From a checkpoint of a small audio captioner.
Model: 16.6M parameters, encoder activation relu, decoder width 384.
Data: trained on synthesized solo parts of chorales (CocoChorales), 39062 training examples, 25.9 epochs.
Rows from block 5 of the audio encoder of a small audio captioner, named by matrix and row number. Rows with one number belong to one channel. Each number is 500 + 50 x the weight over its row's rms, rounded and kept within 0 to 999. All counts start at 0. Numbers have three digits each. After the name is the row's rms in percent of the matrix's.
After each channel's rows are labels from the 100 clips, of 14976, where the channel reaches its highest value: "band" is the frequency band that holds the peak; "responds to" is what is common among them. Only what is clearly more common there than usual is listed. The data: synthesized solo parts of chorales (CocoChorales).
# convs0: expand pointwise conv (encoder.blocks.5.convs.0.weight, 96x32x1x1), inputs 0-31
# convs1: depthwise 5x5 conv, stride 2 (encoder.blocks.5.convs.1.weight, 96x1x5x5, trained with AdamW), a 5x5 kernel
# convs2: project pointwise conv (encoder.blocks.5.convs.2.weight, 48x96x1x1, transposed), outputs 0-47

convs0.8 083:503454377616514455537571463490534520434467536463518648497485471442531499525501501519510479499520
convs1.8 092:524549458545501488515483543519514488604576489494417392464541540531601530483
convs2.8 099:554560530480475530546589544526574403508512501478578477504577477453474526526554372499478450477435424502494526446515541525404491414493450428495537
band: 1000 to 2000 Hz
responds to: note A#4; note G#4; oboe; note C5

convs0.45 123:534594482518376550409462492518516439429490594456455553531446468543516511452541441495502454504502
convs1.45 082:529613552533501512555575507474508407475508544447452394475499524558539486537
convs2.45 106:431592481517542378553570430570531537557522570502487446460515463432494482482494545419430460485467378451544526454495510535536478494490443527455458
band: 1000 to 2000 Hz
responds to: note E3; tuba; note F#3; note D3

convs0.82 094:426487578520477445539542552528524516562493553478538517507495655559492533458566531559491580538485
convs1.82 102:515495546597574480480436435540512527578448489510477559568568488517516586558
convs2.82 101:475479507460490532521472493554437530585487527602569412498550552457596448569553450455523462497450575501521532551486507553545614573540543564502502
band: 1000 to 2000 Hz
responds to: cello

convs0.16 105:462425435448557540489498552500603586418540492436574571503536489517511491510440469593512506477464
convs1.16 094:466395533509512533474415477509584473446488535467496585615431478512493498520
convs2.16 095:486535507557536440526519421540547546557518523548488486427587536537478493504480472540518551443607533550564427423561557478555477507466545524512359
band: 250 to 500 Hz
responds to: note G#3; tuba; note A#3; note F#3

convs0.25 093:578416482551536475508539508521588443517515535421500464464545489407554547510492556466560502388455
convs1.25 073:522551467537524502586565551496489459449510475503524573545513465407386430533
convs2.25 105:447511527413622460479486506426497556615519550453465556568440556530532582377522495537530535468425536503505465510532519521578507512538492464523482
band: 2000 to 4000 Hz
responds to: note B4; horn

convs0.53 090:542517472535519478467443494501397541420428461561499538484433391406601493471489527479534525522487
convs1.53 134:530476515496557491560533499523495489466441509476462399442406484360498456464
convs2.53 098:437506431482474507453449569565473492503496557502567430499535589538467561522595519520420602448443495483523570544429559539546472580430496546490484
band: 4000 to 8000 Hz
responds to: flute; note D#5; tuba

convs0.22 089:460564589559460533496495475431627464445500453451470540480535478450490468526481523478479636510491
convs1.22 099:622581492581452516440504556517570527488503475545596562512497510532536481480
convs2.22 098:529556492487547535556567582476403518433462538503499486555518467512544512465458433516535581425549490505382465514560560574481511457494585563452576
band: 2000 to 4000 Hz
responds to: note F#5; note D#5; instrument: violin; note F5

convs0.86 092:486550443493446540525476540564463501460442518565586530420480557468523462565394534556440527439450
convs1.86 106:513511636563559497556578532567474507562557534506530540489517495559551466451
convs2.86 101:484473561594556458412430488484576436459563498493503499495518507485480560544550504561424564487564524492424423448395428530454435450539456504514539
band: 2000 to 4000 Hz
responds to: note C#4; note D#4; note F4; note E4

convs0.28 105:508617476474502490553493471498397572522491493577524586522491485596487548450438569533552456480462
convs1.28 104:470520572538504474477446493471452531395397527490477499437502520585569551565
convs2.28 102:551554529487498359522464574484549489532458463492462492511566596457389564529546564441580526498456521525472522519453420554537518500492593476495481
band: 250 to 500 Hz
responds to: note D#4; clarinet

convs0.49 088:573488473520554486429431562547548427507415449529445502546511551568455490449533596551441519517459
convs1.49 082:444548543456503510535576552474556552611564450501562536507590435518510498492
convs2.49 090:524539472495529520501442449535481437519377456551429486524472481500530441519447491474503407459538460584576478540552541516526377570603520463538538
band: 1000 to 2000 Hz
responds to: trombone; trumpet

convs0.24 084:447379470480488529431457410521503561467618455515493464504513529575513499465506601513482457459517
convs1.24 089:509494475492536541460571464494456516516540520418419427400431551548416491529
convs2.24 097:566460485492456451533498449488607507452493596440474556508545434532470507470483528510604640522520502451459599564463471473527478484454471573467464
band: 1000 to 2000 Hz
responds to: note D4; note D#5; note E4

convs0.52 094:498472492463464573438447504455508573597534437473541408460481463440492583531530548448526547465417
convs1.52 100:494571542580506510486428470533469486401446560511554477541514480429403505563
convs2.52 104:586590518468499450597543530508514436475536468465468610581418426375533523509543532521531550480528479476530489466522520486521538489595464458541553
band: 2000 to 4000 Hz
responds to: note D#3; cello; note F#4

convs0.18 113:549493493423563479505502587440494505596408558520421510530493500440496456498461556496542459616496
convs1.18 088:486527525527509651529464549570513544581463515544433491513549532504571526541
convs2.18 088:559465493468409625545565528498449540561462542463427529481480431528442486495484586488488412495423500563471537478412508509522468517458481425558426
band: 1000 to 2000 Hz
responds to: tuba

convs0.70 098:468605484488558500579470482602480535509510471484467483432508471517575488446392427519515486552585
convs1.70 096:586483489549426533564529525456528567498508457577581589495484447423489466523
convs2.70 087:522484440511373417479499414449463466497482541440515565471447488535559556393492460469481538564503541517503547482525470497420515458536473497378581
band: 4000 to 8000 Hz
responds to: horn

convs0.44 097:510402472506498498495534509376425507416540527460476422510406540530486506418538563482462552530495
convs1.44 082:545456527488501545552642530581497403497482444531491533522514522493491407496
convs2.44 104:436460477457488450561524481432575478522547554539541456561572414474441474463550578454524475494514656521541485481504531557512533475464509481605553
band: 1000 to 2000 Hz
responds to: clarinet; note C#4; note A3

convs0.36 059:517540421551450539498560489545510480466504501478522518475436483578602477473434469472402582452405
convs1.36 112:496439529469468463453470431483478421446472462417467539414456528546393506465
convs2.36 088:493561547558482394514436460575556457572369444455496460411492481432496519529522540585505512507458531555475557448535556495523454507488455442541553
band: 2000 to 4000 Hz
responds to: note C5; clarinet; note F#4; oboe

convs0.81 110:462529495386541536441458500477555534481585478521407493482509427494487449522527575491493563390556
convs1.81 102:539479444510495494572666586458493494495434527486475499495525559526562516476
convs2.81 117:518476496471562453429553518537490498485484540452540609444465555483524402533547481481458424446515558554536501537480489535487640494401437502448429
band: 2000 to 4000 Hz
responds to: note A#4; note C5; note A3

convs0.23 075:605424499504417523460504466593501565496577488541524505520470534524607380463478515502477503496516
convs1.23 095:518509503471520475550476547588607617531567508495517525589486473510481429534
convs2.23 091:448472518477525429519476568539493575537589445439482491412585512543462467530446523440484453453539492548530427546524536577423440524557616502496540
band: 1000 to 2000 Hz
responds to: note F3; bassoon; note G3; note D#3

convs0.95 099:480455481541538529429497454528568448505528573459539506474528488423641495584531524437545427536513
convs1.95 108:527544436544474517548557647548495467521551511479481477475478448505431433567
convs2.95 096:481430521454470496530494475516428506503432433439490469557567603451464489463424414518502445465416499524439557448508603484479499551504470549519380
band: 2000 to 4000 Hz
responds to: trombone; note D4

convs0.67 096:467506533521511544509526480510526466479424455372547584482496408551530490534517592439411492488564
convs1.67 092:511487504455544526494503478492484552398491512378475479469465580599575558503
convs2.67 109:454536542487480523529535453428522563527504543476483574388598553515546544532500463505571499578611534582534587453492467556519431461535544543466514
band: 2000 to 4000 Hz
responds to: clarinet; note D#4

convs0.61 092:465475438397480462451581448444558490506525450533555447513439515528519510512416473462524460441385
convs1.61 091:462505578518479546543620512476531548604575475545539582488516471507523499551
convs2.61 093:504432540509531537586387488496433534496521490426584412453449526502632507484480516547456508484471480505511509545356518498474457499422514522542527
band: 2000 to 4000 Hz
responds to: note C5; horn; note A#4

convs0.83 096:459511515442443598491453413461478479568577559483453552423490509468529406478521483538541500527408
convs1.83 094:541511495450554530504504523480576678572530516525476433524513496513501534458
convs2.83 094:527464515542470467564445449502519521457498488458516494508442559492478567457460555530548447484565489578415440580578440483365488581420574508505514
band: 1000 to 2000 Hz
responds to: note G3; bassoon; note A3; note F3

convs0.32 098:433513490566449467542444481459536432539528434526517522434480495539491336581507485511520561497545
convs1.32 092:477468366500430529498508489479487518484500531527580550554463544383438469527
convs2.32 102:537579429434435555526539597561569513534521516510436484561520497481511440523541550512493525403483592480505520549496410508516507409554434480438577
band: 250 to 500 Hz
responds to: note C#4; note A3; tuba; note F#3

convs0.91 115:467473545496419457512452616501535528537488495546531524490572465591514477488479364501446517573540
convs1.91 122:471612546434550454593505490413538507549498567509553527537515476575542513503
convs2.91 113:553485528497472492553533448542515494334453531481552530472486470444490394548415503553507490541472504431522540513488394464587421482536485567523511
band: 250 to 500 Hz
responds to: clarinet; note D4; note B3; note C#4

convs0.3 100:402556462438491416550433539546566484550505478493416434507506478526597448461475503569536526533544
convs1.3 094:467424405552512563487568523469533537599533441473435519485486600526511485516
convs2.3 101:531545602515559483445450523498495423386489515553544560466424384470496510466547493513509427534523605549464503466442501526503484532409566483463534
band: 2000 to 4000 Hz
responds to: flute; note G#5; note D5

convs0.30 117:575466454409447546422534504553490591515437517455575580471496543449426510532505525572513534534472
convs1.30 095:528621623518452443513441525521485474447476540527505545551499441467439466520
convs2.30 110:424539510518458495470446527545429433485545514537438561488478415491446444452551514550508474590606484546454497572530592502492493619526516480559446
band: 2000 to 4000 Hz
responds to: note C#5; horn; note D#5; instrument: tuba

convs0.9 080:472454525584512532468498443510506474590422503533533517448385571519451439411472531437478561532484
convs1.9 110:519500550455506423552427455521557547523587458526455402482488586553543530512
convs2.9 091:513500473428547517488510345497424512543453458537506504493429489487461522499452498431464663486549481522467524454539476459538537549510399445525537
band: 250 to 500 Hz
responds to: note F#3; bassoon; note G#3

convs0.94 090:491557446437516517493564487529584505379496582483450430469527521435502464499569501533569579444490
convs1.94 086:502546509489478459489579543515530488417520479473492538553615630548521516552
convs2.94 100:446487428453490553556493463522488387418502488476480503448468520439478537404489381477544418444570544561577538463473458530462484525499429493470566
band: 1000 to 2000 Hz
responds to: note G#3; cello; note C#4; note G3

convs0.77 125:526406504546484526498483417521562528466487577463497555448598543541488492513519424440632511502499
convs1.77 074:443423470444468513497520560552563586545580587513540466549502481539484551439
convs2.77 114:528504473516485501515628535536459549557533476471552513569516520509500529541500493468417473629526576441493562454545469514522453640444573461484537
band: 250 to 500 Hz
responds to: viola; note C#4; note D4

convs0.38 088:578520474456530474519526502479535501482529539512439531557589450500609585559473456557486601489580
convs1.38 088:482446396450443530507562502593506467475520489534600582471520493565524489446
convs2.38 092:558449393460456514515548490463466511503571592453438445501426438483458603493548454488508489571584426571518493517461565537556504495546494425468543
band: 1000 to 2000 Hz
responds to: flute; note G#5; note F#5

convs0.69 109:523574585420438607508516569512513520471561550534411498482484594482520499522467528538448508498580
convs1.69 114:460489486446502453402409428541558514596515489489446418500476515504515567452
convs2.69 101:587490498569427540493492567372437436544512464519473437510497504494541528510391522509600537446512576493515474479519462488550548537525398549564468
band: 1000 to 2000 Hz
responds to: note D3; note A3; cello; tuba

convs0.0 121:513470470474440512397490512410482577418489459474519496537562549519456395426522493545525446422516
convs1.0 089:528566472513552468456455475534436494429444468515571479601498565455424459437
convs2.0 099:440483503439495430548499476484504435483500395492551495513476556460465488551469485440464439548453520491429525584627502525521458474583451546537371
band: 1000 to 2000 Hz
responds to: note C#4; viola; bassoon

convs0.85 085:574450535435481484547497560580531454434541538540443441486502468370559486453466468487515584471491
convs1.85 099:531442496462498539542548537584502567564587438520515492489561511449439422574
convs2.85 107:484505549369521459455377524425424443500512494510559522400454496528472480440553470444465479567430506456472442478505461547523462542584537503503444
band: 1000 to 2000 Hz
responds to: tuba; note G3; note F3

convs0.15 113:482544486541509585394517501505544534451558452541431552603563571494450575517517459482468543549530
convs1.15 091:495448519588559489510555550473454559635606534542512470486489471474482517514
convs2.15 106:463550406521428401499468541532581481508446441478500563388485481436470578422477539577479474523472450550533516453520565440457494553562510551539492
band: 2000 to 4000 Hz
responds to: note F#5; note G#5; note D#5; note E5

convs0.78 107:416433495520526519497420502455412498543420492521432564458463523528518489546471520653473494500471
convs1.78 131:477460407453464394463431466417472471498398506544535507535462528523464529541
convs2.78 105:458532535524535491502526465478443457455507564495534528440475509528518397522531424537579480557392504421615423473540475418452552520582549502483450
band: 250 to 500 Hz
responds to: horn; note B4; trumpet; note D#5

convs0.74 096:472583563531478422410559454497497559476550563449469488481380445450467418482476482487539500500453
convs1.74 100:590388480461507528580555588511461541484470483554496593556521474505531519506
convs2.74 098:553556542505428526493527444523592474454481415495549491421434525510525382464522417465522499434527526474506501491495555502529608478425530584587476
band: 1000 to 2000 Hz
responds to: note C4; note C5

convs0.63 107:508509438591519490476533528464514418503540520592483476475542620519459491472469497433518638526515
convs1.63 089:519476528549460566539514454557605653567512508507506512516487502431491527502
convs2.63 090:475572544508520516511495534497485514539405446456534560535496500423414524601395511458478610434537453461468465433457478571555514590539532540512504
band: 1000 to 2000 Hz
responds to: note A#3; note A3; tuba; note B3

convs0.65 107:453516519519521437421584560466530548553568589458519401459532486524415532472469467458478438556507
convs1.65 087:381495442532521540486489470467552599395485469494503438435538538523476507552
convs2.65 099:654454481551493556473606499441469536450464457485496529515491497458472610548552516506419542558493432491555410438515550487490571494482538539514482
band: 4000 to 8000 Hz
responds to: note A4

convs0.62 101:474520521425523537553504540527509496485509583518556533404543564508388426467507476619530526477445
convs1.62 107:467388379519515413466576498537573529479462502480518569465511541521477480508
convs2.62 087:493482450545459479562500461575544455457557547608530556509503480533501507544455556531384551430604505498533482467495537493487440520595432464601496
band: 250 to 500 Hz
responds to: note C#4; tuba; note G#3; note C#3

convs0.1 100:442449475490498443429534565406473572462482558468472462372562468494469472491452467496403487492513
convs1.1 100:503574543483500580549569573484528512501588382470552463483539485506563538474
convs2.1 095:487484531462472478529454503524398556586444457448481618564602464440416551546479536546521574487533542506463519568500571500472502465423537471481440
band: 4000 to 8000 Hz
responds to: trombone; note D#4

convs0.5 112:471455521502602538428439429521559546543531567528553567474499590614526485501441497450496524482498
convs1.5 081:566542541542562494471508442494488475436487483570610587497531460415440533516
convs2.5 101:466556500512413508485493501475471442477529459480455407465417526573505446454521474538457372545495565457575430501581517573572521447444467522557537
band: 1000 to 2000 Hz
responds to: oboe; note C#5; note B4

convs0.35 098:473474412465578461516508503541504431490452442579548483471481410488514526420431535473490457438608
convs1.35 108:564574566487473438387465476465542520520434507532586517443471431456474514523
convs2.35 110:504478514457435478516454452469560443501532466548510547549544585559496516593500546573417495416507547348591518504495432455503483498440462461519483
band: 2000 to 4000 Hz
responds to: note C5; note A#4; horn; note F4

convs0.84 113:478437504450415501552451569501528549562465512486473581414626515530535525490448522489419539509548
convs1.84 102:506460546459553582537565557473487440494457476584619528565518519497556540514
convs2.84 106:461510447516501432487497496451621540504509438536442562487394458584522518483414484486358455502419483535440542575511505500513448460524556492486497
band: 250 to 500 Hz
responds to: oboe; note C#5

convs0.59 084:633563465479422594457580579522544501458537488555554556500468500467470495477467572546520502505509
convs1.59 101:399426507518459399435467453480392455454516501555531545517522499496481550532
convs2.59 089:579476617523617468434497509548482565514450449525436489502554510474524537444582457513422542511558482504520548520479535434559577508447532412502561
band: 250 to 500 Hz
responds to: note G#3; note F#3; tuba

convs0.51 098:530521481524456451478456438462397507501447411568422457503541461479431544512474534483592568427475
convs1.51 086:457458459479533485397501457524484494441531453478611551508506572589580521491
convs2.51 092:476460438458556555508493535528517511486468427444497460462496491527366510502457541607488444572486483503391491546492583444467492430497491439391458
band: 1000 to 2000 Hz
responds to: note D#5; note C#5; horn

convs0.57 094:478418450502427495409443488466438526584488452519554501454505425465549412591447486469545536498500
convs1.57 105:404494434535490500435400444478455460544547500482465544605536519442510538470
convs2.57 088:593457528487555420490507474421483568452576501493550452510514449501459433505512575513409501477503454494567516615372484500494455504494533462428561
band: 1000 to 2000 Hz
responds to: note B4; note C5; note A#4; horn

convs0.64 083:555509461552471538566487431548513529460449511563480447470504530421533533485497578464502509503669
convs1.64 116:477539487350502463500490435533497491580481496521569474595515461507539515423
convs2.64 092:428542533516566562442585511431496511530529537499498620505570579505534553470494524400500502506555460501469410554517484446493434423426471444522557
band: 1000 to 2000 Hz
responds to: note G#5; note F#5

convs0.27 075:505526505555567539483492571495532523565517545441469520500406515510488525523505620445554597539398
convs1.27 123:435512443510434511519491450540485486449443418499416485513438499502439419393
convs2.27 091:503491438454385447510479463549491533579482497396482471425487529603476442546532489434436389534516560552562518578482424498507497510540486489544514
band: 4000 to 8000 Hz
responds to: note G#4; note C4

convs0.72 104:478534557457526472512493556411473466410462520457494535508435522470527556557505476370401554548488
convs1.72 082:473501477469479489423474451511480435608491520564576605583552503541473465502
convs2.72 097:486427572466442456545573484448579576382565577514485538578524469434467502478510468531555538469496466525566519575542449528507447524471502509603465
band: 1000 to 2000 Hz
responds to: tuba; note G#3; note A3

convs0.76 097:427600433479465556487481487565509442505495470410490493502525438385576546497478426453492529503443
convs1.76 125:496420641521447429492482530502499458491467491450443473470573471412485493453
convs2.76 095:552535583467519462517490451497579485509467491427581454524519538565463446510445531477480531429488428438382533459568531448484542438555457579415461
band: 2000 to 4000 Hz
responds to: note A#3; note B4

convs0.47 094:457439468554411420413458481495465479444468533417513478475533574550575506445472575541451534533471
convs1.47 080:501494418453485409492511462507561555517518620583580530513490550501508561526
convs2.47 104:430621480502520531431433423499543560570573522576548476570516457574501493456530501532505512459456538615527552468476531424480482509503464461408507
band: 250 to 500 Hz
responds to: note D4; tuba; note D#4; note C4

convs0.34 090:345538524537474433509542562499463502567498531480468434466470470512418451519565508488437478415481
convs1.34 113:478441383522432469515461483515515485531587434463492403474452530485556558456
convs2.34 112:487517606591550568482431466450535534567524440503513471594554511539645503527501550527486512598499491532479583490516446457434521472482501532559499
band: 250 to 500 Hz
responds to: note A3; note A#2; note D3; tuba