config.toml
encoder_arch = "efficientnet"
model = "audio captioner"
dataset = "synthesized solo parts of chorales (CocoChorales)"
train_examples = 39062
n_mels = 64
hop_length = 320
input = "log_mel"
spec_augment = true
win_length = 400
tokenizer = "word"
vocab_size = 56
encoder_norm = "groupnorm"
encoder_activation = "relu"
encoder_weight_standardization = false
encoder_channel_attention = "se"
encoder_depths = [2, 3, 4, 2]
encoder_kernel_size = 5
encoder_stem = "deep"
encoder_expansion = 3
encoder_widths = [24, 32, 48, 80]
fusion = "cross_attention"
label_smoothing = 0.1
decoder_width = 384
decoder_layers = 8
decoder_norm = "layernorm"
decoder_norm_position = "pre"
decoder_activation = "gelu"
decoder_mlp_ratio = 4
decoder_head_dim = 64
decoder_fused_qkv = false
decoder_bias = "none"
decoder_qk_norm = false
decoder_layer_scale_init = 1.0
decoder_parallel_block = false
decoder_inner_norm = false
decoder_kv_group_size = 2
decoder_positions = "learned"
decoder_cross_attention_every = 1
decoder_tie_embeddings = true
init = "small_normal"
residual_init = "zero_last"
optimizer = "soap"
beta2 = 0.95
lr = 0.0021
beta1 = 0.95
shampoo_beta = 0.95
eps = 1e-08
precondition_frequency = 16
max_precond_dim = 1536
one_sided = false
adamw_lr_other_params = 0.00087
steps = 7900
batch_size = 128
epochs = 25.9
lr_schedule = "wsd"
decay_fraction = 0.2
final_lr_fraction = 0.05
warmup_steps = 1580
weight_decay = 0.06
adamw_weight_decay_other_params = 0.05
Rows from block 8 of the audio encoder, named by matrix and row number. Each number is 128 + 32 x the weight over its row's rms, rounded and kept within 0 to 255. All counts start at 0. Numbers have three digits each. After the name is the row's rms in percent of the matrix's.
# convs2: project pointwise conv (encoder.blocks.8.convs.2.weight, 48x144x1x1), inputs 72-143
convs2.0 095:084129101128136129108142111140087109161170118140146083092128049105205132127116122151147122136094130096127098152187117122154092112074120109065159133155148150132122116150112159093164132132092146184139185072075133148112
convs2.1 074:064158127145110139166122092094147110153129187179129193084166105156103126111111146203122102149105162128115083141137154126079150160120162082116128154200112077125150116149157101112139119103193079156178119159161102101120
convs2.2 100:137064116163121132118168077133132093135083096130172141115099081142157163139114115101129142120135057140098120173110186126082133168188082079198121143194095112096111150148158154154101181157159112128112094139185106118120
convs2.3 103:121108104154187120118172151105123151142163129110173112108123128142102131129175109110133114092167174082104119194146127192105140137094128182091079166119171073103091166099143146122059144159106076139136093094143175138094
convs2.4 115:125118073164112170105179108095140113079176131128137186128133090160171092100131081185099097104156132105151139113138183180169164210143130129120090126192170166096055123141120132154115167141092124096172112081220109154090
convs2.5 112:103161104103106109184168166108119152081055152144154102137071107159184123168161103173172108132160091103137108169131102176111110183104156158124057149160140078096133106108183162100120147023094124180098139153120143154112
convs2.6 112:073160160174135180164172188113164054033164145108096137158159100061165128174170143129118102126064118116130172112173107146168130127120115157074104158130095167178086153097100066098121128132128121137096084169107113109162
convs2.7 091:127142076104102157148091201137102167161109103104134190117166147130124046144144105108172185144141112128129074151132090126104154122100152173139152108117115189113173087188131084159119128164186141147146118139151156117057
convs2.8 112:093099116120122143154117072080151155078149130077117137138147130114096089180161146136135197150123141132066154115116119033120128139161130142099137155110115105154091117129174139106147133127127151139081206194092095161131
convs2.9 091:080098087143122091104106140145112145102173174094102127153112157054160099126143088108134191119127076105145103069180116098141126158173158165124105135122135137146095111134110177161087147155154136107125159112102115095164
convs2.10 106:090113108064115135127085104057110176095094148085137135097101141102119155146123075144112125096171128186109130118066141130173115105138086134103164167151079119185106096138152115167154145089148155156117111138132090221162
convs2.11 104:125129125170120147141105159113140048134173118090161122100087160142116125134100111115157089135130146064118154133115099139126102140141126162098094114073078154135189165071177114111125088101057154157176114160050065159134
convs2.12 091:173127158118143122174165163125138066135160160111167174089153151189090106138144154086129150125125104133134121154193132147169166191135123130182098137180166114103050151080158099181165153176134133123140109121191103151142
convs2.13 068:107200150174157161156122144119080133182123127060196166145158090132131126155128147154159120195112137110141168115151164154139140136146179119134116117102076144163136124137131109120200139090108172147144125129143177072107
convs2.14 100:120165135172191129130148107127150097145122143118109153090104092127137156121137084196147133146120185086210146112197175036129192120185136109164113131092118102139143071027172122133143142093067106161103120085123171121124
convs2.15 105:128134067148146158130143132087098132134178093075149113127133136174116119099169127179129123137079157132132136121098098078110127157133122095123168124183134155144148159115095083134130094191105053164125168097124091147139
convs2.16 103:166168152115114177111083048124125049120096135164158125109095131163080132167113160200096206116097121112161114130179108050135080151117126086128158115161093114187133137111181112073063148087131071092133112121114126112101
convs2.17 106:168164128192113110166116124156131098131053148095104166124144148181137066122102111134154153109122180158099179089113157068105079174136124064077139181153086113118117118174143113104131153151128115114085100144108132124141
convs2.18 104:108141116136190121089071165180111101104144106115149112167139129112137211132173101126177104104165093112163087128116114121166171102182143116161141153172139112111110099122162100176109181139104167163149125099115167141110
convs2.19 096:065157128126104106117142151108171184075152178138156134189148033087177101133150107090131160112127122177096085130094147111134136128172100127152097088123121100116106152137113117114177132133139255117064129139129128140153
convs2.20 113:152133145087132118096124116105171154097144105140132232125136196114061120115175080166126123115131150115116101087125088198077134078160107108174096154176103110074045155145120146152162121107167141060147101136129158084181
convs2.21 090:107093136182175116125145081164167086131132124107074119127131083101197159109094101127071138161122089157140102125094185152108154107103152102132137143142083170129089118125121183177110155148123119113137152075114194138118
convs2.22 112:118142118114132168056130084134095193184161188148171083154051136105117097087141141150094162138109106085094084083082128112121200112141102096164180102136114147211112133117129146110105166200119163081150151162154144149119
convs2.23 106:156136098136139100055166156173113149163171175169115099075152051151096135105163085125153083113143112119157056086162144177138090129112140160198148140154185106122102161077118132143129124128092128142158148102110136089151
convs2.24 107:141086149119157101122172154143105110128139107123104139111093107132146183108180089106103110117140135118171055104098167147154146151106133113166095127137076112107147102094137114131133094111167098154171083071104122138102
convs2.25 101:125059114090158127110185123179100080124106077124106187106085137147193119136145142200086130099116153134160112187135090166136190143163144103115139148056171142142125138064135108118160079121134095141180098091138070096183
convs2.26 082:156108142126135111151145156152125061108101144126076112126121081132192128096132133087107135115195124083099130162133169205091180089106135129047122185113201077126073142109083124133157093150099106143158149114082165125134
convs2.27 098:136140109121129152107102160082122147165162145185113119133101179120116134155082135137139154124150148160160133114140131155075068097137077191143162133092147032135063135151138127151094110096112084081125134101149090136123
convs2.28 088:112088165109090155127153098142149142179127155172142187134152104090165149121172094116134174121114175140108091166166103033186178147131097113136159138152195115140178126122135185130142161095114098074134136174191103082107
convs2.29 098:158086072136153130119115145111129128128124137142167110155170196113084118122089153107132125089122128133146102131143130124115182153129071061147094113122145123101175072089135123170111139128145148061169138130199094177162
convs2.30 097:098154134155096078118151107141135111140085145146115140147118161148125108160153066096107112225144146092067091122117150176074090115128125139077155088124113064131173193120125148109110119154097126185103163085100104108126
convs2.31 105:122062123123142147084207082143146164145143146111114157101078116154158191097143131139138167115199138151128093092130146135075158163145138107098163135112128151086164125075133106151160103156112116107149097104150061124067
convs2.32 108:135120156125170128131152193087107151164108105103133136141098169120109108135135173158165116152131145141144156166119106079144093116134136115157134134106139147114065132131022148153138107188107118064134155163099151131110
convs2.33 080:159137119131162142139069117166131134133155126102128096162088127095109102136204100095144061135200154166135043125090154139154111125150124176117149130064120117183114166172140107139170076138156102119100123112169123123102
convs2.34 100:130103122155137113147131155154143149035151134096127058105097151140100144103134135096132144068145127136122154103054187126120141090126187152117143137152122082070076114115121149150050178124155040146120082112102165165137
convs2.35 102:137120052147156106092181179188122136126171132181120127124086062133092162119159094165125128141185073110129018099136137169111160145142128155183102150133125103081084147077041145127140123154082102122160139164130108102146
convs2.36 115:104111149159116152124163099106092094160115116150133106102158138167200137133126164110112143118132116140123158131110071122145097128108100126117050114082104013148130152113128160079158098151112122129132130132149092120116
convs2.37 088:127141110155147210179117154148163103130138094128134208100114063160178160171085139208105134121070140139147159111090171144115073110075084117135155115148131095154188091193117144138157113087168168157170102114141133103073
convs2.38 109:130070122131139085142061134173108095139162139106111145109110160105111148163088116150095144102098213147124178172092131133106114136080129161102131149169170100120126157131148155201120106070094127141170075143188077155095
convs2.39 102:165147116173137084095149058142118042144073123170153148138196103099150128117147155112146161114120120137195153067152134169126091103120091217144138149111128096164135100199147139151103139071185130087156112118106098088105
convs2.40 094:141127103117121232142107093079095166144052119112131101118145164147075115145113142100139165081147120124116145155131103183175157131125080148111120105104136074203105131127165112089078178166115149111099145112162109154194
convs2.41 090:132070101199113177143094093190145150134146119137145153166104183086156161116053112149108111137158090131136149098174183067144075099094118164090117085128148117148045190118107156161115145156124138103064154119137146145087
convs2.42 097:137124099189134122105066098109121115144150122111138166095169132096107104181207157144213116138134133072163096144129103103106109137106164085168136134161095089134117131145194130152135172156179101116154109142106170146096
convs2.43 104:148142097117130081089061061128163123196137128117081126118136134187113106128125100158138086092152143087124145098110123111171091133193078163119197165147116113135179147147134116137149107175101074121114109138129090134102
convs2.44 105:122156185162147162116111152073155122085110130131179123076156166088138123163121096092130163121139168102122132134166149115168150146129093179155157102117090165077136131088122109118102131115092136065112084168088151131144
convs2.45 093:126107152119147132138081161174130104120189113152176099161161157168093102079125188134137106077150110108194140160107133101157152170087129145087125174122156115104176100069185123160088128148104099101120092140165105171168
convs2.46 094:085143110124149129119095093098099157167060138180098114069128086082111137145157087093183138099126138162100118109114145081122134130147138116113172165181087057120131147157132072114106110143187095150146119112121147164139
convs2.47 106:174133060177117122170069113129108105180152105115142177104176160159116151107203121056130141162163116117070073135167130163063213141213106116127182109136088133121073104113157048070132152179140095160163112091116112153137